Weights of a small image classifier.
Training: muon at rate 0.016, batches of 128.
Data: trained on retinal OCT scans (Kermany 2017), 35.4 epochs.
Rows from block 4, named by matrix and row number. Rows with one number belong to one channel. Each number is 128 + 24 x the weight over its row's rms, rounded and kept within 0 to 255. All counts start at 0. After the name is the row's rms in percent of the matrix's.
# convs0: first 3x3 conv, stride 2 (model.blocks.4.convs.0.weight, 160x80x3x3), inputs 16-31, a 3x3 kernel for each
# convs1: second 3x3 conv (model.blocks.4.convs.1.weight, 160x160x3x3, transposed), outputs 18-35, a 3x3 kernel for each
convs0.36 106 [137 117  73  89 118 144 116 115 125 108 111 112 121 132 144  88 120 144 141 155 158 144 121 109 160  98  91 130 141  59 107 131  82 131 107 131 136 117 134 115 101 121 134 120 119 155 109  95 146 150 141 139 152 142 126 150 158 116 111 170 120 128 138 115 112 106 108 115 117 116  83  84 102 132 138 171 159 181 160 150 128 113 132 135 121 107 134 151 103 129 165 160 101 156 182 144 126 133 125 121 118 101 102  98 154  82 147 159 122 135 113  68 168 179 127 170 228 114 119 115 109 110 103 114 135 128 122 139  77 129 121  69 111 118  79 152 138 108 160 138 103 143 112  80]
convs1.36 106 [ 82 100 116 100  94 142 122 137 153  93 109 164 121 159 145 106 101  93 110 131 126 141 117 111 112 127 144 143 104 163 111 139 132 115 120 119 105 102 137 116 134 163 141 135 137 118 100 152 155  82 138 114 123 115 145 189 153 162 126 185 131 113 159 149 174 149 115 125  85 114 133  97 131 147 159  92 162  83 110 143  87 139 150 165 142 133  85 110 123  99 125 165 114 116 184 127 146 145 156  89 118 152  95 116 108  93 144 154  92 145 103  82 103 113 111 120 152 128 136 134 126 108 140 154 137 147 117 132 118 135 119 116 110 136 129 123 127 108 112 143  95 121 121 147 108  91  82 106 119 113 143 120 126  97 119 106  97 167  89 102 127 147]
convs0.37 104 [151 121 117 136 138 114 104 158 122 131 110 146 165 163 133 173 137  85 113 157 136 118 130 131  89  96 105 131 139 141 130 119 137 143 118 138  92 132 151  76 112 145  88  93  88  90 127 131 138 134 170 102 138 165 127 171 155 126 222 175 125 160 142 114 129 121 150 132 157 121 124 115 148 149 114 139 122 154 140 111 103 108 144 139 100 125 139 106 129  90  79  77 113  79  83 101  90 132 118 127 107  91 115 120 105 110 117 130 136 122 121  74  97 140  96  63  94  86  99 101 109 106  99 144 156 145 105 124  98 122 131 138 140 161 133 121 125 119  87  89 109  98 160 156]
convs1.37 102 [158  83 121 119  88 119 154 137 123 188 122 110 151 111 125 139 110 111 141 127  79 128 117 100 130  95 112 109 133 144 137 153 119 175 130 111 104 110 122 135 101 142 135 120  75  86  76 107  94 123 145 143 143 151 104 105  81 111 110  82 105  94 110 144 111 126 118  99 119 159 125 134 126 129 157 152 125 132 130 131 146 119 149 116 101 113 110 109 137 127 152 141 148 183 131 109 144 132 146 169 111 151 127 144 146 132 171 123 133 130 142 114 100 163 101  83 139 120 124 140 149  81 151 168 109 109 163 156 118 119 127 124 112 124  93 125  96 153 117 140 118 113 139 137  72 147 107  95 124 107  95 134 105 120 117 102 131 146 121 132 119 126]
convs0.38 097 [171 177 145 148 195 145 119 147 142 113 162 102 143 146 114 137 131 132 155 150  77 180 151 133 144 177 173 126 143 145 115 159 167 118 135 146 116 152 109 129 173 135 100 152 147 154 174 155 132 177 140 122 160 142 132 109 123 130  89 158 148 110 106 119 103 101 130 149 116 106 125 169 163 149 157 160 151 150 152 147 179 119 144 133 141 119 129 146 128 159 150 149 136 136 132 122 100 145 133 150 135 128 159 114 121 143 118 101 118 156 136 170 131 164 113 126 145 128 118 137 104 129  91 126 110 133 142  93 123 103 105  77 147  97 118 120 107 123  95  96 143 143 124 114]
convs1.38 111 [128 140 102 112 124 111 122 148 131 111 107 124  97 137 166 109 151 137 119 118 136 176 110 141 121 124 159 135 123 152 152 139 140 145  96  67 139 186 132 122 145 154 136 156 150 125 113 106 144 114 138 184 119 147 161 152  33 118 139 121 143  96 157 124 133 149 125 154 109 111  91 112 130 139 109 121 137 120 144 130 111 142 123 153 141 145 174 133 150 143 126 121 149  91 138 162 123 136 152 116 124 142 116 137 122  89 120 133  93  90 142 105 146 139 123 156 137 107 119  72  78  98  88 105 156 109 161 167 143 114 154 185 105  92 146 151 159 112 156 112  96 163 112 104 134 124  74 131 111 141 137 162 128 151 148 132 132 121 128 116 117  93]
convs0.39 097 [135 137 133 110  87 151 133 148 109  95 106 123 137 128 135 116  96 114 124  91 153 149 106 109 141  91 130 136 150 138 129 144 102 133 151 131 164 144  90 113 115  95  89 130 104 113 129 158 162 135 124 152 121 135 154 123 188 166  84 115  92  99  65 125 147 160 132 129 149 128  99 123 134 152 122 120 200 148 104 173 159 110  99 149  84 106 163 151  91 151 102 156 187 100 161 130 121 117 112 127 148 157 120 139 130 150 146 151 102 100 111 135 141  88 123 135 135 114 148 139 109 136 144 132 113 137 108 103 124 168 119 110 150 119  73 129 111 122 163 126 104 106 106  87]
convs1.39 104 [163 152 154 129 111 153 138  83 122 120 125 130 150  98 156 141 146 185 136  86 103 137  77 113 135  76 141 119 119 124 133 107 101  85 135  92 151 133 138 120 107 122 159 151 139 140 133  87 195 138 102 152 128  89 158 119 137 143  86 136 137 164 110 111 156 184  95 155 173 176 112 144 139 121 154 100 154 184 101 144 143 115  95 132 122 129 121  97 140 103  97 123 128 114 188 160  63  96 148 119 169 145 153 147  92 120 120 125 117 104 123 105 129 120 122 113 134 151 150 104 118 163 104 167 171 129  98 126 119 110 117 131 125 139 129  99 111  95 156 118 110 125  88  91 140 133 109 128 127 121 140 133 123 109 124 109 106 131 128 138 111 143]
convs0.40 098 [117 146 125 123 110 145 143  86 111 138 165 152 138 143 100 140 128  93 139 130 136 151 134 132 128  76 109 101 137 117 142 101 137 131 108 108 114 105 107 123 109 121 177 137 120 113 118 153 137 116  93 137 152 162 156 171 137 169 135 137 136 105 107 114 123 114 104 107 135 145 165 140 130 164 175 121 165 111  82 100  98 124 109 102 144 121 142 164 167 195 121 101 135 118  98  89 162 156  70 138 126  91 151 152 117 117 145  72 149 167 143 181 136 130 126  94 123 139 119 133 108 100 146 126 147 114 117 123 152 136 136 157 137 144 162 141 124 101 129 127  84 113 107 137]
convs1.40 105 [115 108 120 158 156 145 162 155 129  90 111 127 146 155 174 124 109 132 161 102 144 134 126 103  92 137 134  83 143 126 139 176 123 123 116 135 151 128 128 116 146 129 126 116 127 118 148 137 110 133 131 117 136 110 140  77 107 154  87 168 115 123 170 139 155 100 135 130 114 138  96 133 132 112 145 118 157 151 149 147 123  93 101 101 133 137 133 115 131 108 150 122 131  82 132 101 124 116 116  91 115 142 121 135 150 134 108 127 126 119 140 155 108  60 149 131 117 131 118 116 142 126 132 125 142 124 119  99 107  94 145 127 119 103 115 116 136 126  85 106  97  93 130 152 137 133 152 113 192 159 133 103 138  98 112 156 119 143 143 127 110 141]
convs0.41 108 [ 96  98 138 123 124 170 106 105 160 125 158 104 119 107 125 149 143 130 104  89  93  81 105  96 109  90 110 112 142 142  83 163 160 123 129 135 124 124 145 132  62 112 138 109 116 164 148 152 163 126 173 100 124 155 147 110 127 166 148  99 100 136 147 118 117 146  98  85  93 135 105 148 152 161 128  99  98 142  73  86 140 139 149 151 128 167 120 114 117 131 130 145 118 136 118 133 143 112 104 123 101 114 139 157 136 130 148 153 154 181 125 147 192 186 130 110 132 144  97  93 149 126 116 128 119 116 139 150 106 147 130 130 148 133 121 112 132 125 111 136 140 115 138 113]
convs1.41 101 [131 119 125 111 120 148 121 108 160 106 138 128 119 134 153 142 117 143 179 163 173 151 153 172 163 139 163 186 160 136 114  99 125  96 124 147 133 111 135 127 124 103 103  67 132  95 137 138  97 116  98 115 101 142 143  97 106 126 121 182 122 134 148 141 117 162 136 151 160 142 106 101 128 124  78 127 133 128 151 141 123 154 126 146 147 103 125  85  98 101 119 125 156 125 171 126  89 134 105 114  99  92 109  76 134 152 148 171 190  87 141 119 146  80 104 120  93  87 116  98 143 143 111 125 165 114 166 129 120 105 142  93 113  95  86 137 108 149 161 110 134 151  72  51 119 103 155  88  78 107 127 110 145 128 130 100 151  98 109 114 105 116]
convs0.42 096 [124 134 120 134 137 158 148 124 105 151 182 137 168 161 159 144 142 134  93 103 113 148 113 129 146 139 134  91 156 116  93 144 149  81 121 144 164 157 159 150 166 213 156 156 147  98 110 123 158 153 148 120 147 164 104 101 100 110 158  94 127 138 160 126 106 102 162 123 116 122 170 146 151 145 140 151 134 165 123  87 140 140 130 175  93 103 156 113 118 146 105 106  63  74 132 139 102 109 156 108 150 145 160 120 134 117 132 138  95  93 120  90  80 131 125  89 119  99  96 114 105 114  92 145 113 109 139 151  99 172 144 130 150 159 129 116 137 159 100  91  95  89  93 107]
convs1.42 088 [112 117 119 118 146 122 103 154 102 152 120 103 103 115  83 109 128  82 175 142 132 140 111 119 152  87 131 105 164 145 133 152 158 144 168 148  87 104 128 120 100  84 165 130 103  98 147 102  79  88  89 142 120 109 156 142 103 133 147 176  73 153 149 150 136 137 124 115  84 100 131 117 123 130  93 134 105 131 140 128 139 171 147 149 108 121 153 109 153 163 107 150 145  82 137 144  95 134 162 220 143 148  95 100 122 125 122 134 106 117 163 104  83 143  77  94 133 131 144 136 136 101 105  92 113 134 119 105 100 134 132 142 166 156 109 135 129 134 147 129 130 137 107 159 152 140 126  75 128 136 105 119 112  97 102  68 119 131  87 170 141  91]
convs0.43 106 [105 106 131 117 148 129 167 183 160 114 152 129  60 115 120 106 139 108 119 112 117 107 101 151 112 118 134 142 115 120 120 137 141  96 139 131 178 143 179 127 148 137 124 101 110 171 137 104  99  95  92 110 129 126 177 110 113 151 104 116 140 115 112 111 143 196 112 139 143 133 143 120 117 167 131 129 144 161 161 196 186 178 152 161 154 170 133  98 131 123 124 170 137 159 137 149 116 147 137 141 137 135 135 132 108 128 106 123 118 122  69 150 167 124 120 177 191 106  89 108  81  96 103 117 133 145 152 113 122 152 136 115 122 149 165 125 123  95 113 125 119 131 123 102]
convs1.43 101 [135 128 129 117 135 126 160 148 124 107 126 118  91 113 154 100 121 166 138  97 155 131 117 134 116 103 166 133 134 117 133 112 171 143 132 149 133 124 166 136  98 172 158 155 174  92 141  96 158 146 135 155 124  69 112 149 138 105 116 130 135 141 100 127 129 158 105 164 126 183 139 116  98 142 117 107 141 134 107 154 116 129 127 136 127  96 132 130 138 126 120  99 125 102 148 176  70 109 208 123 168 128 113 173 132 119 130 105 112  93  98 114 165 111 142 189 199 127 140 145 125 132 134 154 169 128 131 111 133 124  95 109 108  97  77 141 116  89 152 106 125 148  67 114 147 165 129 121 165 111 115 110 122  77 145 125  86  95 120 114  87 148]
convs0.44 094 [163 137  93 239 138 117 189 152 115 141  67 127 144 125  76 100  91  82 106  92 121  78  74  95  90  99 135 131 156 161 142 158 108 116 105 144 115 164 122 131 170 179 150 145 128 183 159 125 163 123 102 171 147 113 113 132 150 136 133  96 131 131 134 148 111 139 128 109 148 141 113 138 133 133 169 158 183 152 138 158 110 136 120 118 152 121 139 136 148  86 101  92 128 115 136 158 128 117 123 133 109 106 102 129 118 114 148 133 146 143 127 128 111 122 149 128 124 116 111  91  88 108 136 103 115 104 121 171 128 139 118 153 162 108 136 123 118 116  89  89 113 120  95 102]
convs1.44 099 [170 200 112 165 129 122 183 146 137 122 139 129 129 138 144 127 147 160 156  89 138 130 104 137 128 110 116 143 115 107 132 123 112 102 130  89 129 139 164 153 132 151 133 115 122 132 136 126 131 180 118 148 138  54 115 185 106 118 111 118 116 146 115 122 125 130 142 142 167 161 138 127 112 144 135 132 131 145 121 111 118 137 157 155 120 117 141 121  94 136 101 134 117 112 122 136  85 128 130  92 165 140 139 145 102 166 120 111 132 112 153 113 134 156 147 105 168 119 124 135 139 127 125 142 123 138 120 125  85 143 103  80 113 116 131 154 125 120 114 110  98 113 133  98 126 161 155  99 119 105 160 161 108 104  91 141  90 137 115 153 171 156]
convs0.45 103 [129 153 137  67  66  58  87  82  83 123 117 127 142 121 119 126 128 109 134 102 116 147 141 132 160 167 162 163 146 141 132 159 123 123 154  88 127 127 123  99  88 125  92 127  92 118 143 130  93 141 133 103 103 146 162 176 148 176 207 152 158 163 112  99 120 120  85  78  84 161 114 109 101 107 121 114 109 134  84 105 112 113 102 160 167 112 105 159  70  80 133 150 176 139 154 186 127 141 136 191 140 142 156 119 109 139 108  95 121 135 102  86 115  97  57 103 118 126 114 153 147 146 142 127 155 129 127  84 159 152 129 148 117 141 146  96 117 164 120 148 163 110 134 140]
convs1.45 104 [127 131 151 116 111 125 113 132 121 118 136 113 121 174 122 158 143 143 160 155 123 132 132 136 166 163 117 159 114 146 116 158 123 103 154 106 127  79 120 116  57 103  89  70 110 101 126 126 131 126 132 129 108 107 130 107 145 108  73 122 168  91 158  92 130 124 101 125 114 103 141 110 151  92 107 135 120 150 134 113 116 152 149 113 125 117 122 107 108 146 120 147 105 140 130 170 125 127 149  86 120 112 117 106 107 155 103 120 137 130 126 136 127 113 115 116  71 117 138 124 116 173 141  87 108 141 112 142 105 122 168 142 102 131 125 126 137 115 135 139 136 143 111 152 116 142 171  89 110 140 121  96 106 124 130 106 186 151 136 128 118 120]
convs0.46 083 [127 112 128 131 131 177 134 124 135 140  95 103 168 136 139 106 152 172 167 172 164 111 165 164 119  90 176  93 150 105  97 134 126 106 101 137 164 127 116 148 112 115  91 141 164  77  96 141 107  94 131 125 115  89 145 171 153 153 104  70 159  88 110 103  93 123 118 128 150 128 158 112 104  99 120 159 110 141 163 143 158 139 125 126 111 130 110 120 121 122  82 104 160 101 114 154 139 138 117 123 141 106 110 110 117 100 159 141  88  91 126 133 110  83  95 125 121  65 135 135 141 119 122 168 127 102 105 124 117 161 149 116 152 102 101 100 104 132 138 104 142 137 144 104]
convs1.46 068 [101 119 118 124 111 149 107  93 122 103 127 147 109 181 160 148 177 163 171 178 142 154 134 135 155 120 142 136 104  92 127  90  63 112 127  74 121  88 138 119 111 114 151 117  90  89  83 103  95 119 137 136 129  96 156 153 125 143 122 142 123 132  91 107 132 129 123  99 122 136 143  93 113 124 123 142 144 107 135 110 125 122 110 138 145 135 162 156 116 135 114 114  91 185 134 100 167  98  86 117 103 110 130 100 141 125 130 125 138 121 172 110 143 166  86 150 127 167 147 143 137 141  80 142 169 134 149 120  99 130 107 110 147 147 164 134  99 100 144 103 113 145 143 116 143 120 124 142 150 108 105 111 102 115 141 132 112  98 170 155 127 153]
convs0.47 103 [153 108 122 133 117  93 116 138 126 144 149 132 144 123 112  92 144 116 132 144 118  78  88  83  73  37  95 128 108  92 116 101 132 127 145 108 163 151 149 159 143 141 115 156 100 148 134 149 122 102  77 117 141 126 187 178 173 167 148 118 170 114 118 162 161 169 156 145 126 167 161 120 115 157 126 141 161 138 114 128 137 107 105 120 150 128  98 146  81  98 117 163 183 131 145 147 127 154 116 128 149 115 122 110 112 115 117 123 132 147 127 163 161 153 122 120 145 140 142 152 211 172 179 141 160 152 128 118 124 116 131 148 118 137 127  95 106  99 119 123 135  99 119  99]
convs1.47 104 [124 150 123 180 195 153 106 136 119 159 115  81 139 112  52 104  82  77 148 147  97 107 170 111 115 118  97 136 128 133 113 108 133 153 121 104 106 123 138 117 129 144 130 111 113  97  92 120 106  68 123  99 104 102 132 145 122 125 124 149 143 130 129 151 155 134 121 118 113 123 103 126 138 136 127 185 132 101 152 127 116 174 137  95 164 150 124 154 161 167 134 126 153 136 138 136 164 136 123 160 126 103 123  95  81 121 102  99 119 157 154 121 161 144 135 150 146 129 118 133 170 138 175 149 118 109 124 112 100  90 116 122 127 148 154 100 145 139 133 110 114 139 133 144 107 136 162 134 115 113 111 128 141  94 127 103 114 120 107 122 119 121]
convs0.48 104 [115 137 106 105 144  82 113 117  94 112 106 112 133 134 123 109 150 188  87 124 120  52 119 154  54 114 137 134 121 113 155  89 148 131 102 104  88 123 119 118 112 110 122 127 101 117  66 108 123 102 133 119 128 156  91 114 124 112 115 138  79 133 128  88  83 102 124 132 116 137 122 151  70 120 139 101 136 166 104 101 142 170 122 134 131 189 113 160 145 125 116 133 141 109 138 142 125 134  96 111 124 125 106 132 105 127 129 124 103 126 119  93 142 163 131 152 151 134 116 142 136 138 137  89 126 125 155 153 107 118 142 117 107 126 110 180 165 153 112 120 137 114 132 123]
convs1.48 113 [ 72 108 135 107 110 111 167 143 129 118 150 148 120 103 121 127 112 148 116 106 126 135 116 148 160 159 156 137 109 126 153 124 129 126 130  91 105 128 138  83 129 151 120  95 122 121 104 149 157 115 133 142 152 138 106 134 174 111 122 114 123 124  69 163 135 144 124 112 115 124 106 134 169  67 134 140 120 108 133 104 151 119 105 119 109 111 114 117 156 181 127 128 110 100  74  93 136 110 142  91  95 111  95 144 130 121 136 128 129 102  81 123  99  99 133 152 143 134 119 129 146 159 113 148 166  95 128 123 100 147 107 111 126 143 135 144 147 135 119 166 139 101 156 124 132  88 192 124 129 145 134 120 152 112  99 114 128 122 155  83 140 147]
convs0.49 097 [124 125 151 126 136 158 124 109 137 142 127 130 145 115 146  93 144 121 146 122 114 125 152 103 119 116 154 147 153 130 130 104 175 118  92 131  82  98 101 133 104  90 126 112 106  98  85 109  91 101 132 126  87 138  99 126  94  84 130 136 124 162 135 114 120 112 130 133 125 168 150 177 129 123 139 100 134 152 112  94 137 125 122 179 109 148 159 118 117 151 116 135 197  86 117 168  90  96 141  83 113 126 123 143 113 149 148 122 140 131 101 122 112 113 100  70  85  99 110 112  97 115 127 104 127 133 132 119  92 147 134 103 128 103  88 147 105 136 166 168 173 122  97 134]
convs1.49 095 [119 110 118 138 105 131 113 114 159 137 153 125  86 131 131  93  85 130 136 152 153  97 142 167 140 138 131 161 113 132 131  91 107 145 125 140 163 151 123 144 127 111 114 105 139 126 134 152 133 106  82 155  99 101 152 101 114 158 128 113 116 123  96 123 143 178 138 111 148 134 104  94 156 146 102 132 141 121 131 111 173 153 138 149  87 117 125 114 118 141 142  99 118 133 118 143 126 140 135 102 159 118 126 118  80 148 115  97 122 168 168 132 137 166 131 143 141 120 130 100 114 159 153 129 132 109 121 122 129 126 133 142  84  95  93  91 159 132  98 135 121 100 105 128 131 124 114 123 128 139 112 105 142 133 148 138  86 123 156 132 121 122]
convs0.50 090 [105 104 106 145 169 129 160 166 118 175 141 104 116 136 102 124 138 120 146 158 181 202 160 165 109 112 128 128 123 125  87 135 120 135  90 102 110 117 116 106 151 148 165 174 170 107  94  83 133 109 117 125 109 137 129 148  94 122 169 163 133 163 134 120 130 132 123  94 121 124 128 135 114 127 104 136 139 125 152 136 115  77 112 136  73 104 133  88 133 145 135 113  99 165 101 128 132 155 146 100 130 144  95 167 109 131 141 106 123 121  96  72  71 100 110  71 106 136 129 115 119 139 132  86 149 142 148 132  98 122 117 116 140 105 132 107 119  84 106 113 116 117 122 144]
convs1.50 089 [145 103 133 135 134 144 126 128 101 145 100 131 133 114 121 103 130 121 151 140 114 143 102 102 132 113 103  86 116 131 141 151 105 151 127 113  86  96 156 164 152  93 125 162 116  92  92  85  84  95  72 115 102 110 103 155  94 122 109 133 127 144 145 140 144 103 183 105 112 102 140 134 115 143 110 125 106 138 140 115 134 111 123 123  99 109 139 103 141 107  89 156 148 110 151 140 109 134 138 162 129 130 158 167 122 133 140 111 104 137 131 157  89 135 149 135 147 167 137 113 181 101  60 112 124 112 156 136 130 147 156 146 146 141  91 157 110 141 158  94 130 130 100 156 104 142 121 112 108 162 120  99 146 132 121  98 132 117 113 132 147 146]
convs0.51 099 [ 72 121 112 116 124 134 113 131 156 124 108  65 134 121 118  91  89 101 142 124 104 115 116 123 170 125 138  95 108  99 119 110  93 129 148  97 103 100 132  76  97  83 113 101 165 118 133 131 137 138 100 161 183 156 124 110 117 137 132  93 109 139 116  86  97 127 107 116 135 143 148 138 148 145 147 156 150 132 154 163 150 138 140 153 134 137 131 123 118  98 119 115 117 154 162 138 131 147 124 112  95  99 118 125 144 125 117 138 106 121 125 127  86 107 148 151 123 156 130 152  87  90 102 141 125 142 137 112 119 146 160 143 120 132 141 146 149 130 151 148 145 119 102 123]
convs1.51 077 [146 133 123 109 146 108 118 118 131 141 137  91 102 127 117  90 133 129 118 140 145 122 144 148 121 111 112 176 149 150  95  76 144 115 162 153 117 157 156 109  81  93 152 111 145 131 154 161 109 156 102 155 136 123 159 142 156 150 107  77 156 140 114 127 105 152 132 138 162 153 114 145 143 135 117 129 159 147 117 131 159 127  95 113 124 125 120 146 132 138 123 125  68 171 129 130 113 168 142 155  83 130 116 118 123 161 135 144 130 162  80 169 147  79 123 122 131 107 151 177 117 130 153  93 136 129 116 142 146 135 175 178 122 129 140 129 103 153 113 146 120 126 164 173 119 168 130  76 133 123 136 100 109 129 134 136 126 112 108 157 139 138]
convs0.52 101 [114 116 112  91 103 119  85 106 152 104 142 137 105 132 135 123 141 145 139 126  97  92 107  73 123 108 106 131  93  75 126 136 115 131 136  88 130  96  84 100  84  82  85 100 100 125 128 121 112  97 104 134 102  97 141 117 112 120  86 117 133  95 135 127 173 112 112 132 149  92 119 126 144 104  81 110  68  72 135 107 103 117 110 115  88 102  86 100 106  96 129 195 157 139 147 162 108 100 143 156 140 124 130 128 128 154 141 101 136 155 155 171 152 171  86 107 146 169 182 158 153 149 145 159 139 116 120 147 116 107 111 135 146  97 137 138 106 109 153 123 118 137 117 116]
convs1.52 097 [132 141 153 123 108 156 110  96 115 125 115 123 112 133 123  74 101  99  95 106 164 140 156 143 129 171 101 139 135 128 104 110 151  97 121 144 126 132  64 106 147  92  93 126 118 122  97 148 126 114 150 133 129 125 144 147 122 143 124  81 149 135 117 117 138 110  98 139 113 135 161 126  73 121 120 110 103 137 118 125 140 113 115 103 131 140 124 126 164 160  77  98 105  95  85 136 117 108 103 114 116 109 144 113 120 123 111 101 132 125  93 161 134  92 117 124 151 141 115 176 125 152 176 146 133 129 120 124 158 115 112 133 125 136 148 137 111 106 147 126  96 113 149 132 125 114 120 140 118 143 167 125 174 104 137 132 151 126 139 117 119 144]
convs0.53 102 [173 149 156 190 165 214 146 184 154 129 101 124  90 111  97  60  97 146 133  86  99 107 131 116 127 151 133 106 123 158 127 135 127 164 146 127 126  90  88 124 102 104  84  90 133 131 156 170 145 165 146 109 106  95 116  96 153 125  87 158 126 102 123  97 121 143 137 123 122 128 128 125  68 133 119 118 149 156  93 109 137 133 113  99 132 110 126 126 102 103 123 128 134 153 140 151 152 128  98 115 103 119 113 145 119 119 139 158 152 143 159 173 139 147 139 153  94 140 138 153  96 117 136 129 124 148 127 132 145 187 152 126 112 153 136 160 127 141 133 127 127 115 101 130]
convs1.53 095 [172 146 172 145  95  87 136  83  99 139 145 132 130 126 133 125 118 146 119  96 145  88 123 143 140 139 146 145 147  72 115 101  99 121 118 153  95 128 193  66 123 165  74 109 134 115 145 120 125 155 123 129  94 128 123 156 115 130 139  97 150 113 140 118  91 108 123 122 137 160 130 118 134 115 161 134 123 127 152 129 131 105 100 139  90 109 114 131  99 136 142 107 108 126 108 150 148  92 127  80 105  51  60 124  78  94 154 101 150 148 140 139 134 113 106 128  80  76 120  86  78 132 139 100 137 133 100 122 131 123 134 136 164 144 162 120 142 134 117 132 164 128 140 156 124 137 126 135 141 128 128 112  89 130 152 103 107 134 112 119 102 110]
convs0.54 095 [136 130  90 122 119 107  97  94 106 117 131 114  82 111 121 110 119 115 153 140 120 181 136 160 101 147 140 138 121 129 137 106  98  84 115 101 156 197  98 129 119 152 132 119 135 166 208 129 123 137 164 142 129 118 134 121 103 140 122  67 130  97  88 115 131 122 132 172 143  98 140 116 145 143 145 110 123 112  84  94 131 120 129 100 112 113 113 141 102 131 107  96 148  95 105 132 137 151 140 140 120 131 113 147 133 124 113 101  98 124 153 136 132 152 130 116 126 158 102 104 119 111 107 146 115 104 137 131 132 138 146 115 142 155 133 137 172 132 144 211 147 131 136 103]
convs1.54 096 [155 104 131 140 101  82 138 105  91  99  93 126  91 141 133  87  99 111 124 144 196 126 123 164  99 135 111 136  98 144 114 104 174 101 164 148 125 147 116 111 138 106 118 101 104 109 127 173 120  92 128 110 105 107 127 116 127 141  81  94 153 121 106  99 122 127 123 131 109 147 153 119  56 128 171 115 153 163 128 123 115 144 138 121 164 155 138 143 137 130 125 135 139 138 128 140 134 137 101 122 102 179 134 144 168 151  95 143 124 131  71 122 134 107  95 155 138 109 112 154 162  89 145 149 141  77 112 123 143 118 120 126 132 113 138  97 147 119 108 161  98 127 169 139 171  79 163 149 128 171 157 108 137 162 170 146 113  95 132 154  91 145]
convs0.55 100 [140 125 101 161 138  95 153 141 107 115 138 141 135 148 145 131 154 171 138 195 147 159 149 148 160 150 121 163 105 129 119 127 107 160 134 107 154 189 159 139 157 166 125 104  78 169 165 154 184 195 190 148 177 166 158 137  94 154 148 138 161 126 117  91 113 158 120  88 120  93 100 110 116  95 157  99  68  98 110  95 124 129 140 114 131 119 103 121  59  71 134 145 134 144 119 127 142 165 112 121 124 120 129 122 128 112 129 136 116 107 109 119 120 143 119 142 132  92 128 115  64 113 131 100 127 144 131 120 135 138 127 108 117 133 125 121 133 125 106 141 113 104 121  95]
convs1.55 125 [125 160 140 118 124 122 134 136 103  84 128 194  97 115 183 126 149 112 120 144 104 121 149 147 146 186  91 118 116 150 106 123 115 101 157 128 123 134 128 123 122 153 139 126 123 135 103 159 140 130 115 128 126  63 126 122  82 137 119 112 131 148 152 102 121 170 124 119 112 149 146 114 119 112 102 107 112 133 121  80 107 143 118 120 132 148  97 104  95  94 167 113 125 161 148 127 140 160 136  98 118 178 137 128 184 161 161 127 119 137  99 134 157 132 128  74 174 112 150 152 117 101 129 137 109 115 134 141 134 146 147 137 132 143 161 136 126 154 154 139 143 159 121 148 141  89 166  99 112 172 144 107 138 141 134 122 149 112 123 116 146 138]
convs0.56 108 [129 142 177 122 153 139 172 140 135 112  87 107 163 117 103 156 140 121 113 142 141 128 148 174 104 119 161 109 149 137 104 171 127 160 151 129  89 113 132 150 133  90 179 117 102 106  87  98 137 100 122 121 136 121  91  97 118 101 120 160 136  89 116 123 141  99  93 135 108  89 156 100 129 203 154 132 168 147 177 112 151 138 117 150 115 136 113 136 111 103 152 104  88 179 136 125 159 124 143 123 110 114 108 142 132 123 139 168  93 163 139 125 146 122 146 150 117 128 123  98 128 152 112 139 176 151 133 136 122 124 128 115 132 129 108 121 122 143 110 133 141 120 131 131]
convs1.56 111 [160 147 154 152 106 105 125  95 143 103 130 121 133 122 128 122 156 131 104 139 101  76 116 102 105 121 104  98 145 159 105 132 127 132 113 121 136 157 125 112 129 117 159 144 105 128 118  98 133 135  80 131 171 102  97 141 112 142 129 140 161 135 175 108 123  98 121  74 135 153 137 151 141 138  87 122 132 142  93 124 155 145 168 169 107 141 119 101 144 130 144 119  78 123 133  97 104 113 152 110 124 126 115 134  93  80  69 101 127 120 121 101 113 166 145 110 117 171 121  83 118 104 112 137 113 164 100 120 109 111 160 126 100 122  86 121 138 139 145 145 117 103 147 132 153 139 123 129 103 100 131  81 102 147  85  88 141 115 140 106 115 126]
convs0.57 095 [179 143 146 117 142 141 133 123 136 114 137 122 117  95  91 152  73 106 107 102 116 129 134 114 158 153 144  97 117 145 121 144 140 127 132 114 109  94 132 134 145 138 112 118 150  82 107 133 118 120 137 134 129 132 111 122  91  88 112 112 103 117 108 160 138 156 165 126 143 163 123 144  92 122 126  99 111 139 133 123 137 133 140 167 129 131 158 122 121 171  91 157 127 119 132 139 134  93 131 142 138 118 135 120  94 115 135 163 111 131 127 112 101 143  92  84 143 122 115 114 122 138 131 113 162 127 129 116 132 114 110 116 131  98  89 177 143 144 155 152 152 121 136 157]
convs1.57 084 [124 108 116 126 125  97 126 132 130 145 104 140  76 100 124 102 105  94 115 141 173 124 153 128 105 131 138 139 143 163 148 151 152 117 152 158 122  86 109 116 100  96 108 110 100 127 140 229 127 142 117 130 116 108 151 139 159 134 124 117 145 135 148 103 129 140 155 143 176 121 107 138 153 113 134 128 132 118 122 128 115 150 185 150 100 130 122 136  81 102 118 105 115 114 116 132 122 150 142 139 152 134 124 132 100 141 141 136 135 170  54 148 125  97 131 135 151 101 108 172 116  82 150 115 129  89  85  97 106 118 150 145 136 108 128  95 126  98 144 186 138  90 153 156 147 123 127 119 110 139 148 111 119 160 156 162 145 140 119 143 126 143]
convs0.58 099 [174 164 154 141 163 130 155 152 132 141 134 150 137 157 148 128 127 150 134 148 128 132 120 133 122 128 113 121 101 114 109 117 137 104 104 152 137 137 108 102  97 105 151 155 151 156 159 112 137 157 146 109 129 164  54  77  85 112 106 110 143 132 124 102 111 140 108 141 158 131 123 127 106 106  87 106  97 108 129 136 139 115 138 164 123 169 144 136 170 152 113 104 108 126 110  88 119 105 110 182 184 148 153 123 111 123 133  92 114 123 180  92  90 130  68  88 124 125 111 123 114 104 133 148 142 143 102 119 119 112 116 187 176 164 169 111 130 121  73 106 132 122 138 161]
convs1.58 108 [149 142 122 132 105 102 108 110 106  99 115 136 140 115  72 146 112  66  90 139 154  89 113 171 130 122  88 105  99 126  98 118  89 116 118 150 155 164 152 103  88 112  91 102 126 125 115 142 119  92 110 161  77 101 140 144  87 169 179 137 105 126 122 116  75 144 145 122 103 156 126 126 136 110 114 133 103  95 149 130 160 141 123 112 111 125 112 137 159 126 133 169 126 104 133 107 107 161 118 112 121 158 117 105 110 156 136  96 134 138  84 134 137 141 143  75 133 142 141 145 139 124 127 104 115 140 118 105 102 136 128 118 123 139 136  99 106  93  99 127 105 111 139 168 127 148 113 111 107  97 122 102  97  88 140 126 134 118  77 158 176 103]